{"arch": "gmlp", "num_classes": 2, "mlp_ratio": 2, "patch_size": [8, 8], "width": 256, "optimizer": "muon", "muon_scale": "original", "nesterov": true, "orthogonalizer": "polar_express", "max_steps": 40000, "decay_fraction": 0.2, "warmup_steps": 2000}
Rows from block 5 of a small image classifier, named by matrix and row number. Rows with one number belong to one neuron. Each number is 128 + 24 x the weight over its row's rms, rounded and kept within 0 to 255. All counts start at 0.
After each neuron's rows are labels from the 100 images, of 14848, where the neuron reaches its largest size: "top examples" is what is common among them. Only what is clearly more common there than usual is listed. The data: microscope photos of single blood and bone marrow cells. In brackets: how many of the 100, against the usual share in percent.
# u: gMLP up (value half) (model.blocks.5.mixer.u.weight, 256x256), inputs 0-255
# v: gMLP up (gate half) (model.blocks.5.mixer.v.weight, 256x256), inputs 0-255
# out: gMLP down (model.blocks.5.mixer.out.weight, 256x256, transposed), outputs 0-255

u.69 [149 126 153 121 127  76 116 113 131 172 112 112 173 161 127  98 115 123 147 135 120 110 155 127  97 106 142 106  85 107 136 154 145 129 117 161 128 114 134 181 147 149 132 119  94 121  86 137 152 151 119 123 123 109  99  94 101 168 116 120  90 113 150 100 153 162 124 105 114 147 172  67 142 129  89 128 136 114 131 119 149 174 148 104 129 133 140 136 160 138 191  96 161 120 147  66 113 142 144 136 131 151 113 140 100 112 139 100  75 137  95 139 136  90 149 136 102  92 116 117 118 119 159 130  90 120 135 106 161 154 107  88 124 139 136 122 128 116 155 102 113 201 156  95 104 172 129 112 125 130 115 117 152 112 155 142 157  85 142 199 142 127 126 131 156 123  96 101 155 170 132 123 132 137 121 138 156 121 105 121 146 176 144 107  91 130  73  92 141 154 119 102 135 145 140 123 120 104 126 125 136 144 121 163 123 107 163 138 141 113 144 187 121 171 148 112 112 151  95 118 137 149 119 127 118 120 149 106 114  96 149 113 107 144  90 130 121 144  95 110 155 129 102 113 143 103 174  95 146 131 126 150 123 129 103 130]
v.69 [149 145 144 141 175 140 109 127 146  84 127 147 123 147 121 113 134 129 125 179 139 157 151 125 150 143 171 107 148 146  95 113 100 104 112 125 126 116 123 163 164  95 143 109 126 182 124 145  66 159 143 153  96 117  70 109 161 110 115 145 130  86  85 143  95 150  54 144 141 111 104 153  77 110 114 109 137  93 143 126 108 109 154 149 112 146  88  94 111 147 165 106 130  85 166 139 135 128 114 114 102 102 167 117 152 136 124 110 127 168 141 111 160 104 150 153 143 164  92 138 120 145 174 122 126 101 111 127 111 104 189 148 109 161 134 119 127 152 144 142  99 135 146 114 110 114  91 119 100 154 138 128 105 139 170 144 141 136 146  77 135 124 178 122 157 140  99 160 124 125 128 121 125  96 139 136 104  97 152 114 122 114 101  92 141 117  93 105 132 160 107 138 156 146 172 133  98 140 124 102 113 109 120 122 195 119 141 123 141 115 108 170 127 110  73 120 153 129 132 156  92 147 110 133 144 138 135 141 146 131 134 103 117 120 160 141 141 116  84 140  80 137 135 138 142 132 141 147 113 100 125 154 115 109 147 156]
out.69 [120 139 134 149 131 155 131 105 139  66 122 130  98  94 116 159 120 122 143 121 134 144 110  98 103 123 151 147 124 131 126 115 108 138  93 148 107 135 177 110  99 127 119 146 142 163 124 121 113 135 105 111 115 148 153 128 163  92 139 106 122 145 104 130 103  71 156 121 136 106 100 131 138 151 155 148 169 133 107 104 134  92 117 142 155 112  57 114 122 123 111 167  68 107 136 135 132 146 116 141 125  83 173 137 163 146 139 116 128 101 145 116 119 167 126 119 120 170 124 112  79 148 154 100 161 160 110 122 111  76 189 149 128 116  93 146 139 180 123 138 107  93 143 125 108 117 159  79 154  96 144  98  99 152 104 167 107 147 159  80 120 121 155 134 126 157 145 162 143 137 119  84 170 132 107 163 148 117 187 128 143  88 110 173 151 140 135 149 170 113 145 147 117 110 137 105 108 112 149 119 159 141 133  88 131 155 138 173 107 111 139 123  97  82 127 154 110 129 101 132 108 129 163 117  95 103 123 145 148 167 125 113 144 129 151 135 128 129 121 144 126 143 165 110 125 125  75 114 129 165 151 105 109 114 135 131]
top examples: cell type: artefact (35 vs 9.8)

u.20 [159 116 140  92  65 102 171 104 144 115 120 169 145 153 102 150  77 139 115 119 111 101  95 119 125 134 126 128 124 140 115 106 134 147 146 180 146 129 147 140 106 156 150 158 111 134 106 111 160  77  87 149 146 121  97 134 124 144  91 125 167 134 138 147 115 138 123 101 128 134 104 110 117  99  90 180 106 121 100 133 121 122 116 147 179 114 112 107  95 113 167 121 142 129 108 138 156 122 107 104 114  88 107 119 135 103 103  71 115 117 119 127 127 139 123 157 114 124 154 146 147 162 141 162 133 132 138 121 132 169 112 120 175 131  74 140 127 110 118 126 116 118 140 128 127 118 126 100 151 122 171 147 139 132 116 115 132 119 110 179  73 154 117 114 116 124 125  98 132 136 106 100 180 140 137  96 108 153 111 149 152 114 128  76 137 133 107 137 107 162 109 125 143 132 123 100 179 116  73 140 129 134 127 148 128 128 106 107 114 140 145 117  76 130 124 204 102  97 153 147 162 110 121  88 108 154 118 137 118 158  97 130 113 167 169 159 166 141 142 147 196 114 178 132 132 109 165 149 122 166 122 113 139 142 110 123]
v.20 [144 124 127 124 121 138 111 109 141  95 134 125 147 170 134 127 103 141 137 153  80 138 134 163 100 135 102 154 143 114 138 108 114 129 109 114 121 133 105 129 165  95 127  88 114 128 114 102 178 127 142 139 130 150 112 169 127 140  72 163 107  88 124  90 120 193 127 145  94 100 120 138 108 144 108 148 109 104 104 109 129 101 125 168 158 110 169 109 141 143 124 137 121 153  98 101 132 139 202 123 116 142 126 132 164 121 154  84 180 167  77 126 143 157 174 125 133 129 143 143  99 138 123 134 129 131 108 138 109 145 177  95 148 125 119 109 104  85 139 162 123 103 141 122 149  90 130  81  93 109 147 125 139 111 135 153 191 154 145 157 105 155 150 117  96 152 181 118 103  90 103 116 136 168 107 110 139 157 169 164  94 111 109 109 115 163 134 159  82  92 130 164 142 146 133  83 137 103 146 172 100  96 116 124 106 145 109 174 127 123 130 135  99 143 103 130 114 130 174  91 117 145  97 121  98 110 108 141 142 139 137 147 125 127 157 129 151 102 117 143 129  85 124 141 119 116 116 118 109 143 135 137  92 150 140 126]
out.20 [120 159 113  56  70 120 187 106 117 103 112 176 200 137  97 125 113 159 127 140 146 119  88 154  86 127 129 138 119 110 133 110 133 150 138 158 139 151 127 133 122 154 143 147 113 157 108 123 124  86  71 131 119 133  92 167 151 111  89 130 151 131 133 137 132 116 154 108 149 124  94  99  90  89  69 154 163 133 112  98 120 110  82 138 142 113 162 120 134 158 149 129 116 125 108 177 145 102 129 101 140 100 146 127 136 130 138 133 100  98  80 163 150 150 146 164 144 144 120 136 145 145 127 130 161 155 146 108 127 139 121 118 166 115 114 102 105 100 165 162 112 169 161 145 146 117 124 108 153  95 123 173 177 136 105 119 132 124 108 152 102 149 149 139 131 150 113 128 127 133 102 102 176 120 160  86  96 146 126 136 142 113 139  69 107 132 118 141  94  96 106 101 141 146 134  84 144 122 101 156 118 132 136 129 131 132 119 134 135 113 108 100  92 124 107 152 114  86 135 132 136 137  90  87  97 151 134 113 156 156 118 124 154 153 138 125 170 132 134 137 148 125 157 135 141 126 163 168 146 147 105 102 148 121 140 101]
top examples: smear: peripheral blood (100 vs 16.2); cell type: segmented neutrophil (64 vs 20)

u.174 [183 121 161 119  98 141 151 119  68 123 182 120 116 131 130  93 125 112 149 147 132 129 131 102 112 133 140 138 150 173 155  91 132 156 156 126  72 115 146 102  91  83 175 103 155 120 144 112 178 108 125 114 140 127 163 157  97 140 103 148 133  84 134 102  93 137 127 117  82 153 125 137 125  94 169 141 121 122 154 141 133 153 160 118 128  97 120  89 156 138 124 153 141 137 137 131 127 126 156 115 167 119 135 146 143 143 138 117 112 162 122 110 156 176 110 122 133  82 112 130 122 160 169 112  95 160 117 168 121 120 150 110 133 102  93 142 148 137 114 116 119 140 107 154 118 144 113 106 129 132 107 134 149 117 162 121 117 157 153 117 119 164 187  81 128 136 125  98 138 139 118 155 138 153 139 116 135 141 177 122 105  89 160  76 119 110 122 167 118 134 121 136 111 152 115  88 101 107 112 105  87  91 135 112 124 138 135 127  93 133 175 140 131 117 100 106 112 136 146  94 128 138 155 147 126 113  57 150 130 132 125 177 146 127 121  97 138 141 127  94 107 135 175 140 131 143 132 153 110 149 103  78  81 107  81 140]
v.174 [ 57 103 142  92 122  56 118 166 137 105 131 139 124 139 112 127 143 136 121 144 140 102 145 156 145 131 153 112 175 173 149 133  90 146 125 108 143 170 112 129 147  91 110 159 139 127 107 156 107 132 151 152 113 129 124 120 101  98 138 124 127 102 156 142 135 126 146 143 101 119 132 111  67 137 144 133 151 112 109 137  92  94 117 109 117 145  87 158 126 136 130 158 110  96  97 109 146 132 123 134 112  91 142 152 136 130 164 152 119 125 135 125 155 120 110 120 146  86 171 156 137  98 121 139 144 138 115 168 126 157 130 149 138 152 130 134 123  88 119 169  90  57 149 140  95 124 119 121 139 143 129  89 161 134 119 130 154 168 143 141 149 169 147 117 139 102 137 140 162 135  89 118 116 129 160  87 138 124 115 173 122 129  95 148 164 174 123 117  96 146 164 133 107  97 147 123 166  87 169 159 147 153 130  95  93 135 134 115  82  77 111  71  93 126 146 125 149 132 118 153 145 143 106 124 121 155 122 106 137 165 140 140 128 110 122 160  98 110 130 111 142 152 155 158 161  87 120 115 130 107 139 115 101 148  89  76]
out.174 [122 101 112 110 127 127 109 156 109 114 162 101 169 148 125 168 160 127 148 104  88 149 114 115 127 164 139 139 125 149 130 115 153 167 162 108 125 158 112 104 113 109 144  93 151 168 117 154 125 115 146 172  97  97 121 132  87 143 127 152 103 121 136 107  97  94 122 138 122 126 130  97 130  93 118 158 112 173 122  92  86 159 154 147 130 116 145 140  99 147 144 136 122 117 141 181 138 140 140 120 121 123 136 117 151 105 159 139 127 140 121 108 139 145 136 107 122 142  93 190 139 129 101  94 149 135 105 211 101 135 130  98 103 134 143 109 142 149 103 123 105 121 126 146 154 162 112 153 113 118 158 111 143 120 117  62  83 120 152 128 109 134 158 147 116 137 134 139 124 152 119 138 133 104 136 164  86 117 120 137 138 102  94 124 129  86 110 151 128 116  72 125 131 133 136 124 108  89 147 105  95 151 132  67 149 147 100 162 153 139 158 140  80 128 107 163 153 129 146 123 123 129 100 134 127 118 119 102 164 131 159 157 164  88 150 112 179 113 117 136 194 182 105 149 112 116 112 156 137 112 122  72 168 114 100 122]
top examples: cell type: artefact (25 vs 9.8)

u.44 [156 124  91 135 111 106 145 121 105  84 131 128 114 135 138 113 138 106  93 107 133 124 105 115 151 141 149 141 106 191 130 116  98  41 111 116 163 161 149 133 123 125 134 120 177 133  88 112 106 109 110 100 128 114 158 130 179 178 115 137 150 181 176 116 128 155  89 116 135 122 123 173 118  95 112 132 133 128 150 121 121 128 143 138 154 152 129 102 122 105  61 103 100 147 139 146 173 101 129 117 135 128  97 141 121 136 108 117 125 128 142 158 135 138 121 122  96  98 139 128  78 153 145 168 163 113 141 149 127 146 133  99 171 100 138 189 107 142  97 146 136 140 106 103 149 109 148 112 142 136 117 118  80 119 137 170 135 112 112 175 114 157 114 116 119 144 112 131 149 130 156 123 117 131 156 101 106 176 135 146  99  88 138 130 163 155  94 135  93 133 121 120 132 148 157  74  93 157 135 130 169 102 138 142 139 113 136 137 155 138 188 155 129 123 123  77 114 108 179 105 142 140 136 146 118 148  83  93  97 119 134 107 121  82 114 118 120  97  90 136 153 143 125 113 134 122  96 123 143 143 141 124 154 136 122 107]
v.44 [152 150 105 165 135 110 134 127 128 113 122 161 128 106 140 175  81 158 113 139 127 149 140 126 128 122 132 141  82 144 147  73 114 102 166 100 146 108  87  98 128 116 158 103 168 118 110 112  87 104 143 128 132 119 144 136 136 163  96 153  78 161 160 145 126 135 176 137 112 126 131 136 153 104 144  72 130  86 148 155 116 154 135 135 125 125  80 131 175 150  83 136 121 150 151 144 137 123 103 130 145  86 146 134 108 125 116 162 123 143 125 102  87 129 128 108 116  98 156 135  93 141 137 111  91 127  92 105 172 111  72 167 135  91 160 136 163 141 138 118 160 115 130 136 130 150 110  94  83 109 125 106 154 170 166 133  99 124 131 109 151 124 128 115  84 134 123 142 161 160 162 112 152 110 159 113 125 143 143  80  85 118  85 148 117 146 136 167 147 142  96 152 109 132 114 158 119 154 125 137 178 123 124 137  81 142 114 118 166 163  94 127 135 126 143 142 127 111 173 118 127  73 146 114 115  72 102 107 135 157 115 121 121 149 125 126 128 128 124 119 125 125 165 104 142 158 137 149 128 157 133  92 124 149 137  80]
out.44 [116 139 135 155 145 150 141 114 121 160 129 130 115 148 128 126 104 145 192 120  96 114 134 100 120 118  96 138 146  73 150 159 167 174  67 120 100 109 129 106 136  45 157 128 152 122 147 126  99 144 174 106 154 142 123 158  99 134 165 134  75 113 118  91  96 134 189 129 140 105 105 109 162 125 131  66 134 148 116 119 139 130  94 122 129 130 103 109 158 133 162 153 163 109 126 149  86 149  96 122 138 115 137 113 113 126 146 152  96 138 118  99 136 168 142 122 144 140 129  98 185  91 109  92 102 159 110 113 140 139  86 148 121 119 137 106 111 117 118 150 114 105 145 125 127 151 155 190 115 125  89  97 125 135 127  97  98 122 128  75 119 138  79 159 145 136 144 119 146 107 165 127 113 138 125 128 172 167 110  91 128 152 130 132 118 127 149 117 155 151 164 127 116 119 104 128 142 139 119 133 151 115 123 121 137 136 115 127 131 129 104 136 153 113 137 141 148 178 130  90 117  93 104  98 139 142  96 149 137 128 119 162 116 164 125 139 166 174 175 114 124 105 147 127 151 141 140 108  89 104 125 147 126 107 173 132]
top examples: smear: peripheral blood (100 vs 16.2); cell type: segmented neutrophil (45 vs 20)

u.118 [143 119 133 110 112  82 169 153  96  75 142 133 133  95 150 148 141 143 130 144 142 131 100 126 163 108 103  99  88 166 167  99  74  94 130 128 136 146 132  85 151 147 178 108 137 132 112 129 113  95 143 154 159 175 164 162  82 111 143 160 142 142 109 153 142 135 134  98 143 145 109 157 109 155 162  80  96 149 138 129 169 162 135 147 113 153 111 105 102 133 136 132  84 114 104 144 112 157 136 129 155 134 207 135 150 156 147 191 117 127 110 120 124 135  92 106 131 133 122 151 130 148 122 120 132 147 142  85  92 134 119 121 129 139 144 164 108 122 100 112 104 134 122 139  95 119 176  88 175 139 116  95 155  75 147 132 134 153 172 118 161 167 117 102 138 153 118  78 140  88 125 113 151 144 106 120 119 143 161 144 140 116 135 181 140 108 140 132 121 174 136 170 121  98 152  97 121 144 109 113 100 130 143 123 132 149  92 123 142 100 101 150 137 155 120 131 102 127 101 121 114 143 130 115 121 109  98 103 105 146 148 125 147 136  88 133 129 146 104 154 125 120 120  82  97 123 124 127 102 141  96 128 131  84 142 125]
v.118 [ 90 154 122 159 134  95 139 133 141 136 162 134 100 133 118 126 116  92 113 123 177 169 181 129 157 109 132 150 141 101 133 105 155 131  93 113 132 114 150 130 109 135 124 159 137 133 115 114 157 136 113 145 110 131 139 113 112 168 105 136 100 108 125  96 154 132 130 152 115  91 136 108 123  71 145  89 100 128 159 119 147 165 146 141 125 117 164 127 157 107 131 113 149 139 111 134  97 177 139 121 135 121 151 107 139 123 161 152 148 118  98 134 126  97 112 110 122 137 124 137  83  99 149 109  64 144 153 128 104 142 150 147 162 135 122 126 167 107 162 120 107 128 166 104 114 135 125 131  97 167 124 152 127 113  92  96 117 125  95 102 122  95  99 134 126 133 114 158 152 118  98 161 178 118 123 169  84  72  80 113 146 113 129 144  86 130 200 121 131 155 110 138 160 117 125 121 117 169 138 115 131 137  94 157 143  99  96 152 121 117 117 127 153 145 131 138 136 188 131 123 100 125 161 136 162  73 134 121 100 137 103 125 141 148 127 126 114 114 146 170 195 116 100  86 150 135  94 180 113 100 108 127  92 131 165 106]
out.118 [110 123 126 106 172 173  83 104 165 165 109 143 129 160 111 141 108 140 135 129 120 137 144 135 142 128 135 135 168  93 104 165 168 128 138 142 111 103 111 158 112 130  94 136 126 113 142 135 153 165 114 141 100  89  98  70 130 120 143 144 132  83 136  97 107 107 105 158 144 125 153  94 151 115 132 163 154 110 126 148 127  84 133 141 146 107 164 156 139 137 140 108 178 135 117  87 118  97 155 143 127 108  75 112 113  91 111  92 128 120 161 124 193 114 133 144  95 125 145 111 133 132 156 128 109 112 117 152 175 130 112 108 109 133 122  91 128 134 119 134 139 117 149 128 151 148  75 167  67 103 128 174 109 187 146 133 145 134 103 160 106  87 119 165 103 100 108 153 124 144 140 118 118 124 149 131 163  92 105 110 129 134 132  92  96 114 112 126 157  89 139 100 127 138  89 157 158 126 159 161 171 129 133 136 102 127 149  99 114 166 128  98 119  87 111 120 153 121 157 135 115 132 136 118 145 169 202 133 130 114 112 142  79 124 165 126 122 114 140  87 135 138 138 164 140 131 126 126 132  90 148 108 126 151 116 137]
top examples: smear: peripheral blood (100 vs 16.2)

u.30 [107 138 149 103 100  92 121 102 131 100 109 152 162 166 132 158  94 156  98 151 118 152 149 130 105 117 123 137 115 109 136 165 158 114  94 117 140 184 125 128 153 151 166 141  91 157 123 107 193 125 100 195 132 132 112 163 140 152  92 129 114 119 134 139  95 106 116 154 132 107 110 125 134 128 162  97 159 144 106  86 158 156  95 163 128 100 101 118  95 113 159 114 145 140 113 156 127 173 127 118 123 144 102 116 104 134 140 104 109 117 125  86 141 160 123 117 165 123 123  99 128  95 140 115  86 138  78 159 150 123 128 164 132 184 136 113 126 139 116 116 156 166 131  95 152  89 130 139 165 131 123 149 110 129 135 133  98 132 128 156 104 168 202  83 113 105 148 118 130 151 110 157 135 104 110 121 152 140 118 178 151  97 101 127 141 109 127 154 136 176 107 106 144 129  99  95 101 135 121 115 133 120 120 137 115  82 117 152 154 121 161 136 126 107 121 134 164 121 110 130  94 143 107 112  66 172  95 162 128 146 147 130 114 111 128 164 121 145  98 109 118 118 140 138 160 100 165 104 136 109 127 125 158 117 121  91]
v.30 [146 132 161 120 135 128 127 147  92 114 130 169 152 150 123 107 105 138 127  97 106  88  76 138 127 156 119 117 156 196 119 129 113 130 134 158 140 105 129 170 187 143 143 131 108 127 171 125 144  99 115  68 112 130 111 152 150 126 130 107 134 149 130 137 126 147 159 142 157 159 146 132  93 155 162 148 140 122 125 124 129 101 128 148 141 114 119 130  94 144 107 156  95 168 133 171 132  98 135 114 110  94 140 114 150 136 118 113 147  94 114 133 137 141  70 142 146 129 167 187 119 102 103  86 124 131 124 177 136 149 145 102 134 156 151 161 112 101  96 113 132 101 117 135 182 109 118 165 154 114 159 106 134 142 130 126 156 101 138 142 168 125 179 108 108 132 146 129 176 155 150 131 122 114 135 113 118 103 149 137 126 143 139 136 126 113 132  77 107  92  83 116 106 117 113 126 146 106 140 118  86  96 160  91 122  95 138 145 109 175 163 117 129 117 109 176 120 135 111 127 144 157 149  45 113 119  87 142 143 155 134 120 114 108 106 160 115  88 116 144 117  90 108 114 119 109 108  79 154 142 105 157 122 108 101 130]
out.30 [136 142 134  93  84  82 132 109 111 110 120 122 173 160 119 129  78 155 113 132 134 161 153 139 101 129 127 153 128 137 125 143 122 133  97 105 103 144 109 124 153 154 182 109  81 143 124 108 122 132 143 133 117 127 127 164 183 154 104 135 110 140 116 149  92 106  92 126 127 139 125 153 120 120 170  97 146 128 111 118 131 137 119 166 142 118  97 108 141  92 141 124  98 142 119 167 161 123 154 114 141 131 147 113 116 122 126 114 129 129  97  92 139 153 113  98 158  79 111  98 148 108 132 130  74 164  74 188 131 158 159 105 153 176 120  99 125 151 160 116 143 163  87  90 133 102 137 138 144 104 160 133 127 105 167 141  97 156 138 156 125 136 183  94 134 113 144 111 102 124 132 174 133 112 110 148 156 153 127 154 140  86  75  82 165 110 122 143 131 165 118  83 164 148  98  92 145 110 130 153 131 164 155 128 131  70 121 118 120 116 149 128 121 134 109 119 145 124 117 139 134 110 151 145 103 136  90 153 136 122 105 117 126 132 117 149 127 138 126 157 137 138 154 118 143 117 193 143 128  91  90 119 175 107 112  92]
top examples: smear: peripheral blood (56 vs 16.2)

u.109 [ 80 144 121 153 111 122 137 151 135 134 133 144 134 118 130 123  60 123 161 129 153 148 154 133 132 139 125 114 101 125 150 133 119 103 124 161 165 130 106 157 133 121 101 139 164 110  63 121 180 100 131 112 139 120  94 112  90 115 151 136 130 133 128 164 132  97 161 108 105 131 134 152 120 132 112 192 106 117 100 108 109 115 169 124 145  91 154 130  95 168 156 125  99 140  97 161 112 118 147 121 119 102 113 108 112 114 114 121 113 116  65 111 158 130 144  98 149 158 112 146  84 124 118 130 150 118 146 101 108 111 155 109 120 139 105 127  84 172 105 129 164  85 115 143 127 111 135 132 139 146 100 158 150 120 124 172 118 119 147 152 106 137 153 118 125 156 125 173 104 135 134 156 137 169 136 125 135 110 153 154 116 109  93 172 125 154 166 141 143 116 151 120 130 109 118 157 136 110 137 133 140 113 152 176 168 112 101  78 110 154 140 103 115 141 179  78 166 123  78 153 164 109 117 139 178 153 123  96  85  96 115 129 163  73 130 130 106 100 109 124 110 143 108 171 123 133 154 122 151 129 159 124 125 100  88 114]
v.109 [ 96 122 125 134 116  93 153 136 161 109 113 168  67  98 129 143 128 147 149 110 165 160 138 144 155 129 143 105  86 170 122 167  98 140  95  94 112  62 111 162 115 135 103 129 147 124 134 119 133  88 130 119 148 137 152 105  87 127 160 108 156 133 121 128 132 106 148  66  92 144 110 108 118 144 115 162 152 129 100 146  98 170 127 150 154 125 150 141 116 140 120 121  95 173 149  98 116 167 144 117 130 139 104 149  85 146 118 127 114 169 129 131 126 135 136 118 151 159 132 114 132 120 146 175 102 120 123 126 119 110 113 124 171 127  78 150  97 109 130 135 137 128 136 103 165 168 112 121 134 126 107 148 150 152 122 116 137 140 115 157 154 139 134 110 148 129 152 138 144 111  93 143 154 145 138 116 130  94 113 147 163 112  66 186 119 127 118 138 141  72 147 136 118 110 124 118 127 110 118 112 128 161  96 138 123 136 119 149 150 132 145 144  94  70 125 138 135  74 131 131 168 106 110  60 168 135 126 133 111 168 108  97 138  84 153 106  85 102 145 176 116 132 165 120 114 163  87 131 144 144 151 143 157 120 102  94]
out.109 [ 93 141 146 147 173 118 132 144 127 109 149 144  98 162 153 115  74 121 132 108 132 127 123 150 166 133 129 113 136 147 138 106  91 142 133 182 173 110 113 113 146 120 137 133 172 120  72 117 182  74 127 111 127 156 119 123 137  94 162 154 127 143 112 180 149 106 179 109 136 155  82 165 100 111 151 130 138  92 129 175 113 138 161 133  90 121 164 131 122 136 144 115 104 140 123 148  78 171 135 145 137 115 139 131 106 133 182 100  87 127 118 105 135 128 128 144 157 159 104 139 113 106 119 119 119 129 154 126 131 136 122 146 131 125 120 147 110 168  98 131 149  85  96 149 150 133 110 123 129 145  79 151 141 136 130  97  64 131 106  91 149 135 114 137 115 157 124 139 115  96 138 133 157 182 128  96 124  97 134 151  97  69  78 170 124 123 171 110 137 118 145 110 134 124 115 138 160 156 130 128 105 144 142 134 143 135 139 126 141 154 135 109 107 113 123 113 171 130 108 120 127 131 101 134 190 117  99 118 118 134 112 122 122 100 126 158  64 119 152  93 101  97 122 138 109 146 103 115 166 146 130 142 162 151  98  96]
top examples: cell type: lymphocyte (35 vs 15.2)

u.110 [135 123 106 129 141 100 179 176 111 127 104 130 113  90 160 133 126 108 115  97 160 150 136 139 146 134 164 121 111  91  92 127 139 124 121 135 144 146 136 154 140 140 113 104 107  91 127  92 141 145 168 120 152 142  91 155 178 155  96 138 142  96 117  93  90 110 117 144 132 115 106 147 147 113  95 128 126 123 121 151 117 145  91  90 163 169 131 151 127 184 107 139 173 116 104 134 129 121 108 132 113 153 114 145 172 134  98 120 126 190 157 100 120  82 122 116 133 146 122 145  81 130  92 146 126 153 128 102 148  86 143  68 175  85 111 128 104 104 136 151  77 112 166 107 145 116 131 129 162 112 121 145 147  98 142 121 154 122 121 139 140 163  84 164 159 117 143 151 127 126 129 137  69 129 129  97 132 124 113  96 154 130 122 123 143 118 153 138  99 129 132 148 100 145 167  76 166 109 139 151  97 141 114 141 119 170 149  97 110 104 147 138 124 148 158 114 135 146 115 174  90 144 134 159 111 146 110 100 123 120 147 125 130 102  76 127 118 137 149 104 125 172 126 130 117 103 115 101 163 141 174 141 116 174 109  97]
v.110 [125 112 138 117 100 142  96 148 182 154 156 104 123 123  84 152  78 119 136 109 137 127 139 136 139 112 109 162 128 115 151 101 162 107 137 127 114 133 159 141 134 129 133 118 151 133 122 132 126 124 117 113 133 120 103 165 129 139 142 103 131 113  85  96  97 137 137  94 120 117 138 149 133 104 124  91 151 111 116  80  93 132 127 114 172 118 135  81 144 104 105 127  86 132 137 108  87 119 103 129 180 100 164 121 123 114 152 143 120 158 144 157 144 171 166 148  93 111 141 119 100 113 118 152 143 106 152 128 112 117 128 155 135 151 140 147 109 182 128 137 120 134 119 115 129 167 122 141 134 107 126 142 153 159 124 108 130  93 148 124 185 125 124 115 144 189 134 147 179 126 105 161 112 109 141 114 128 102 121 176 100 133  77 181 147  96 112 135 155 120 135 144 149 130 105  97  99 113 140 120 141 123 122 173 140 133  88 116 129 127 134 149  99 120 138 113 123 147 105 130 180 117 103 143 124 116 120 153  67  97 143 156 129 178 137 131 119  76 130 126 178  96 166  80 134 144  91 154 128 130 138  57 146 120  92 192]
out.110 [138 121 109 115 123 118 125 138 183 141 163 134 128 174 147 180 124 123 116 144 123 133 132 134 164 105 135 131 130  98 119 144 147 107 174 121 112 134 160 170 115 150 128 124  83 185 111  99 167 120  98  86 138 169 136 115 141 111 108 139 111 131 115 140 143 145 112  95 128 131 121 161 122 147 136 115 143 162 145 168  79 124 168 136 185 120 127  97 148  91 131 115 139  84 133 112 155 121  70 100 116 109 122 156 113 155 109 123 131 105 140 100 129 148 105 174 187 103  92 128 115 146 118 160 158 115  98 135 103 131  92 152 141 158  77 113 113 135 117 133 134 120 139 121 125 120  79 161 145  84 108 178 131 146  98 106 131 137 178 138 101 141 108  77 118 120  93 139 146 130 131  83 110 182 121 129 140 131 158 137 125 141 115  96 105 130  97  92 153 117  99 115 138  94 143 149 166 114 154 140 127 126 147 134 138 101 112 126 111 204 127 134 133 142 115 130 128 155 121 122 126  96 163 149  98 124 154 124 107 106 157 130 144 178 137 128 142 124 120 137 105 113 105  98  73 121 116 129 136  92 130 164 153 100 111  97]
top examples: smear: peripheral blood (68 vs 16.2)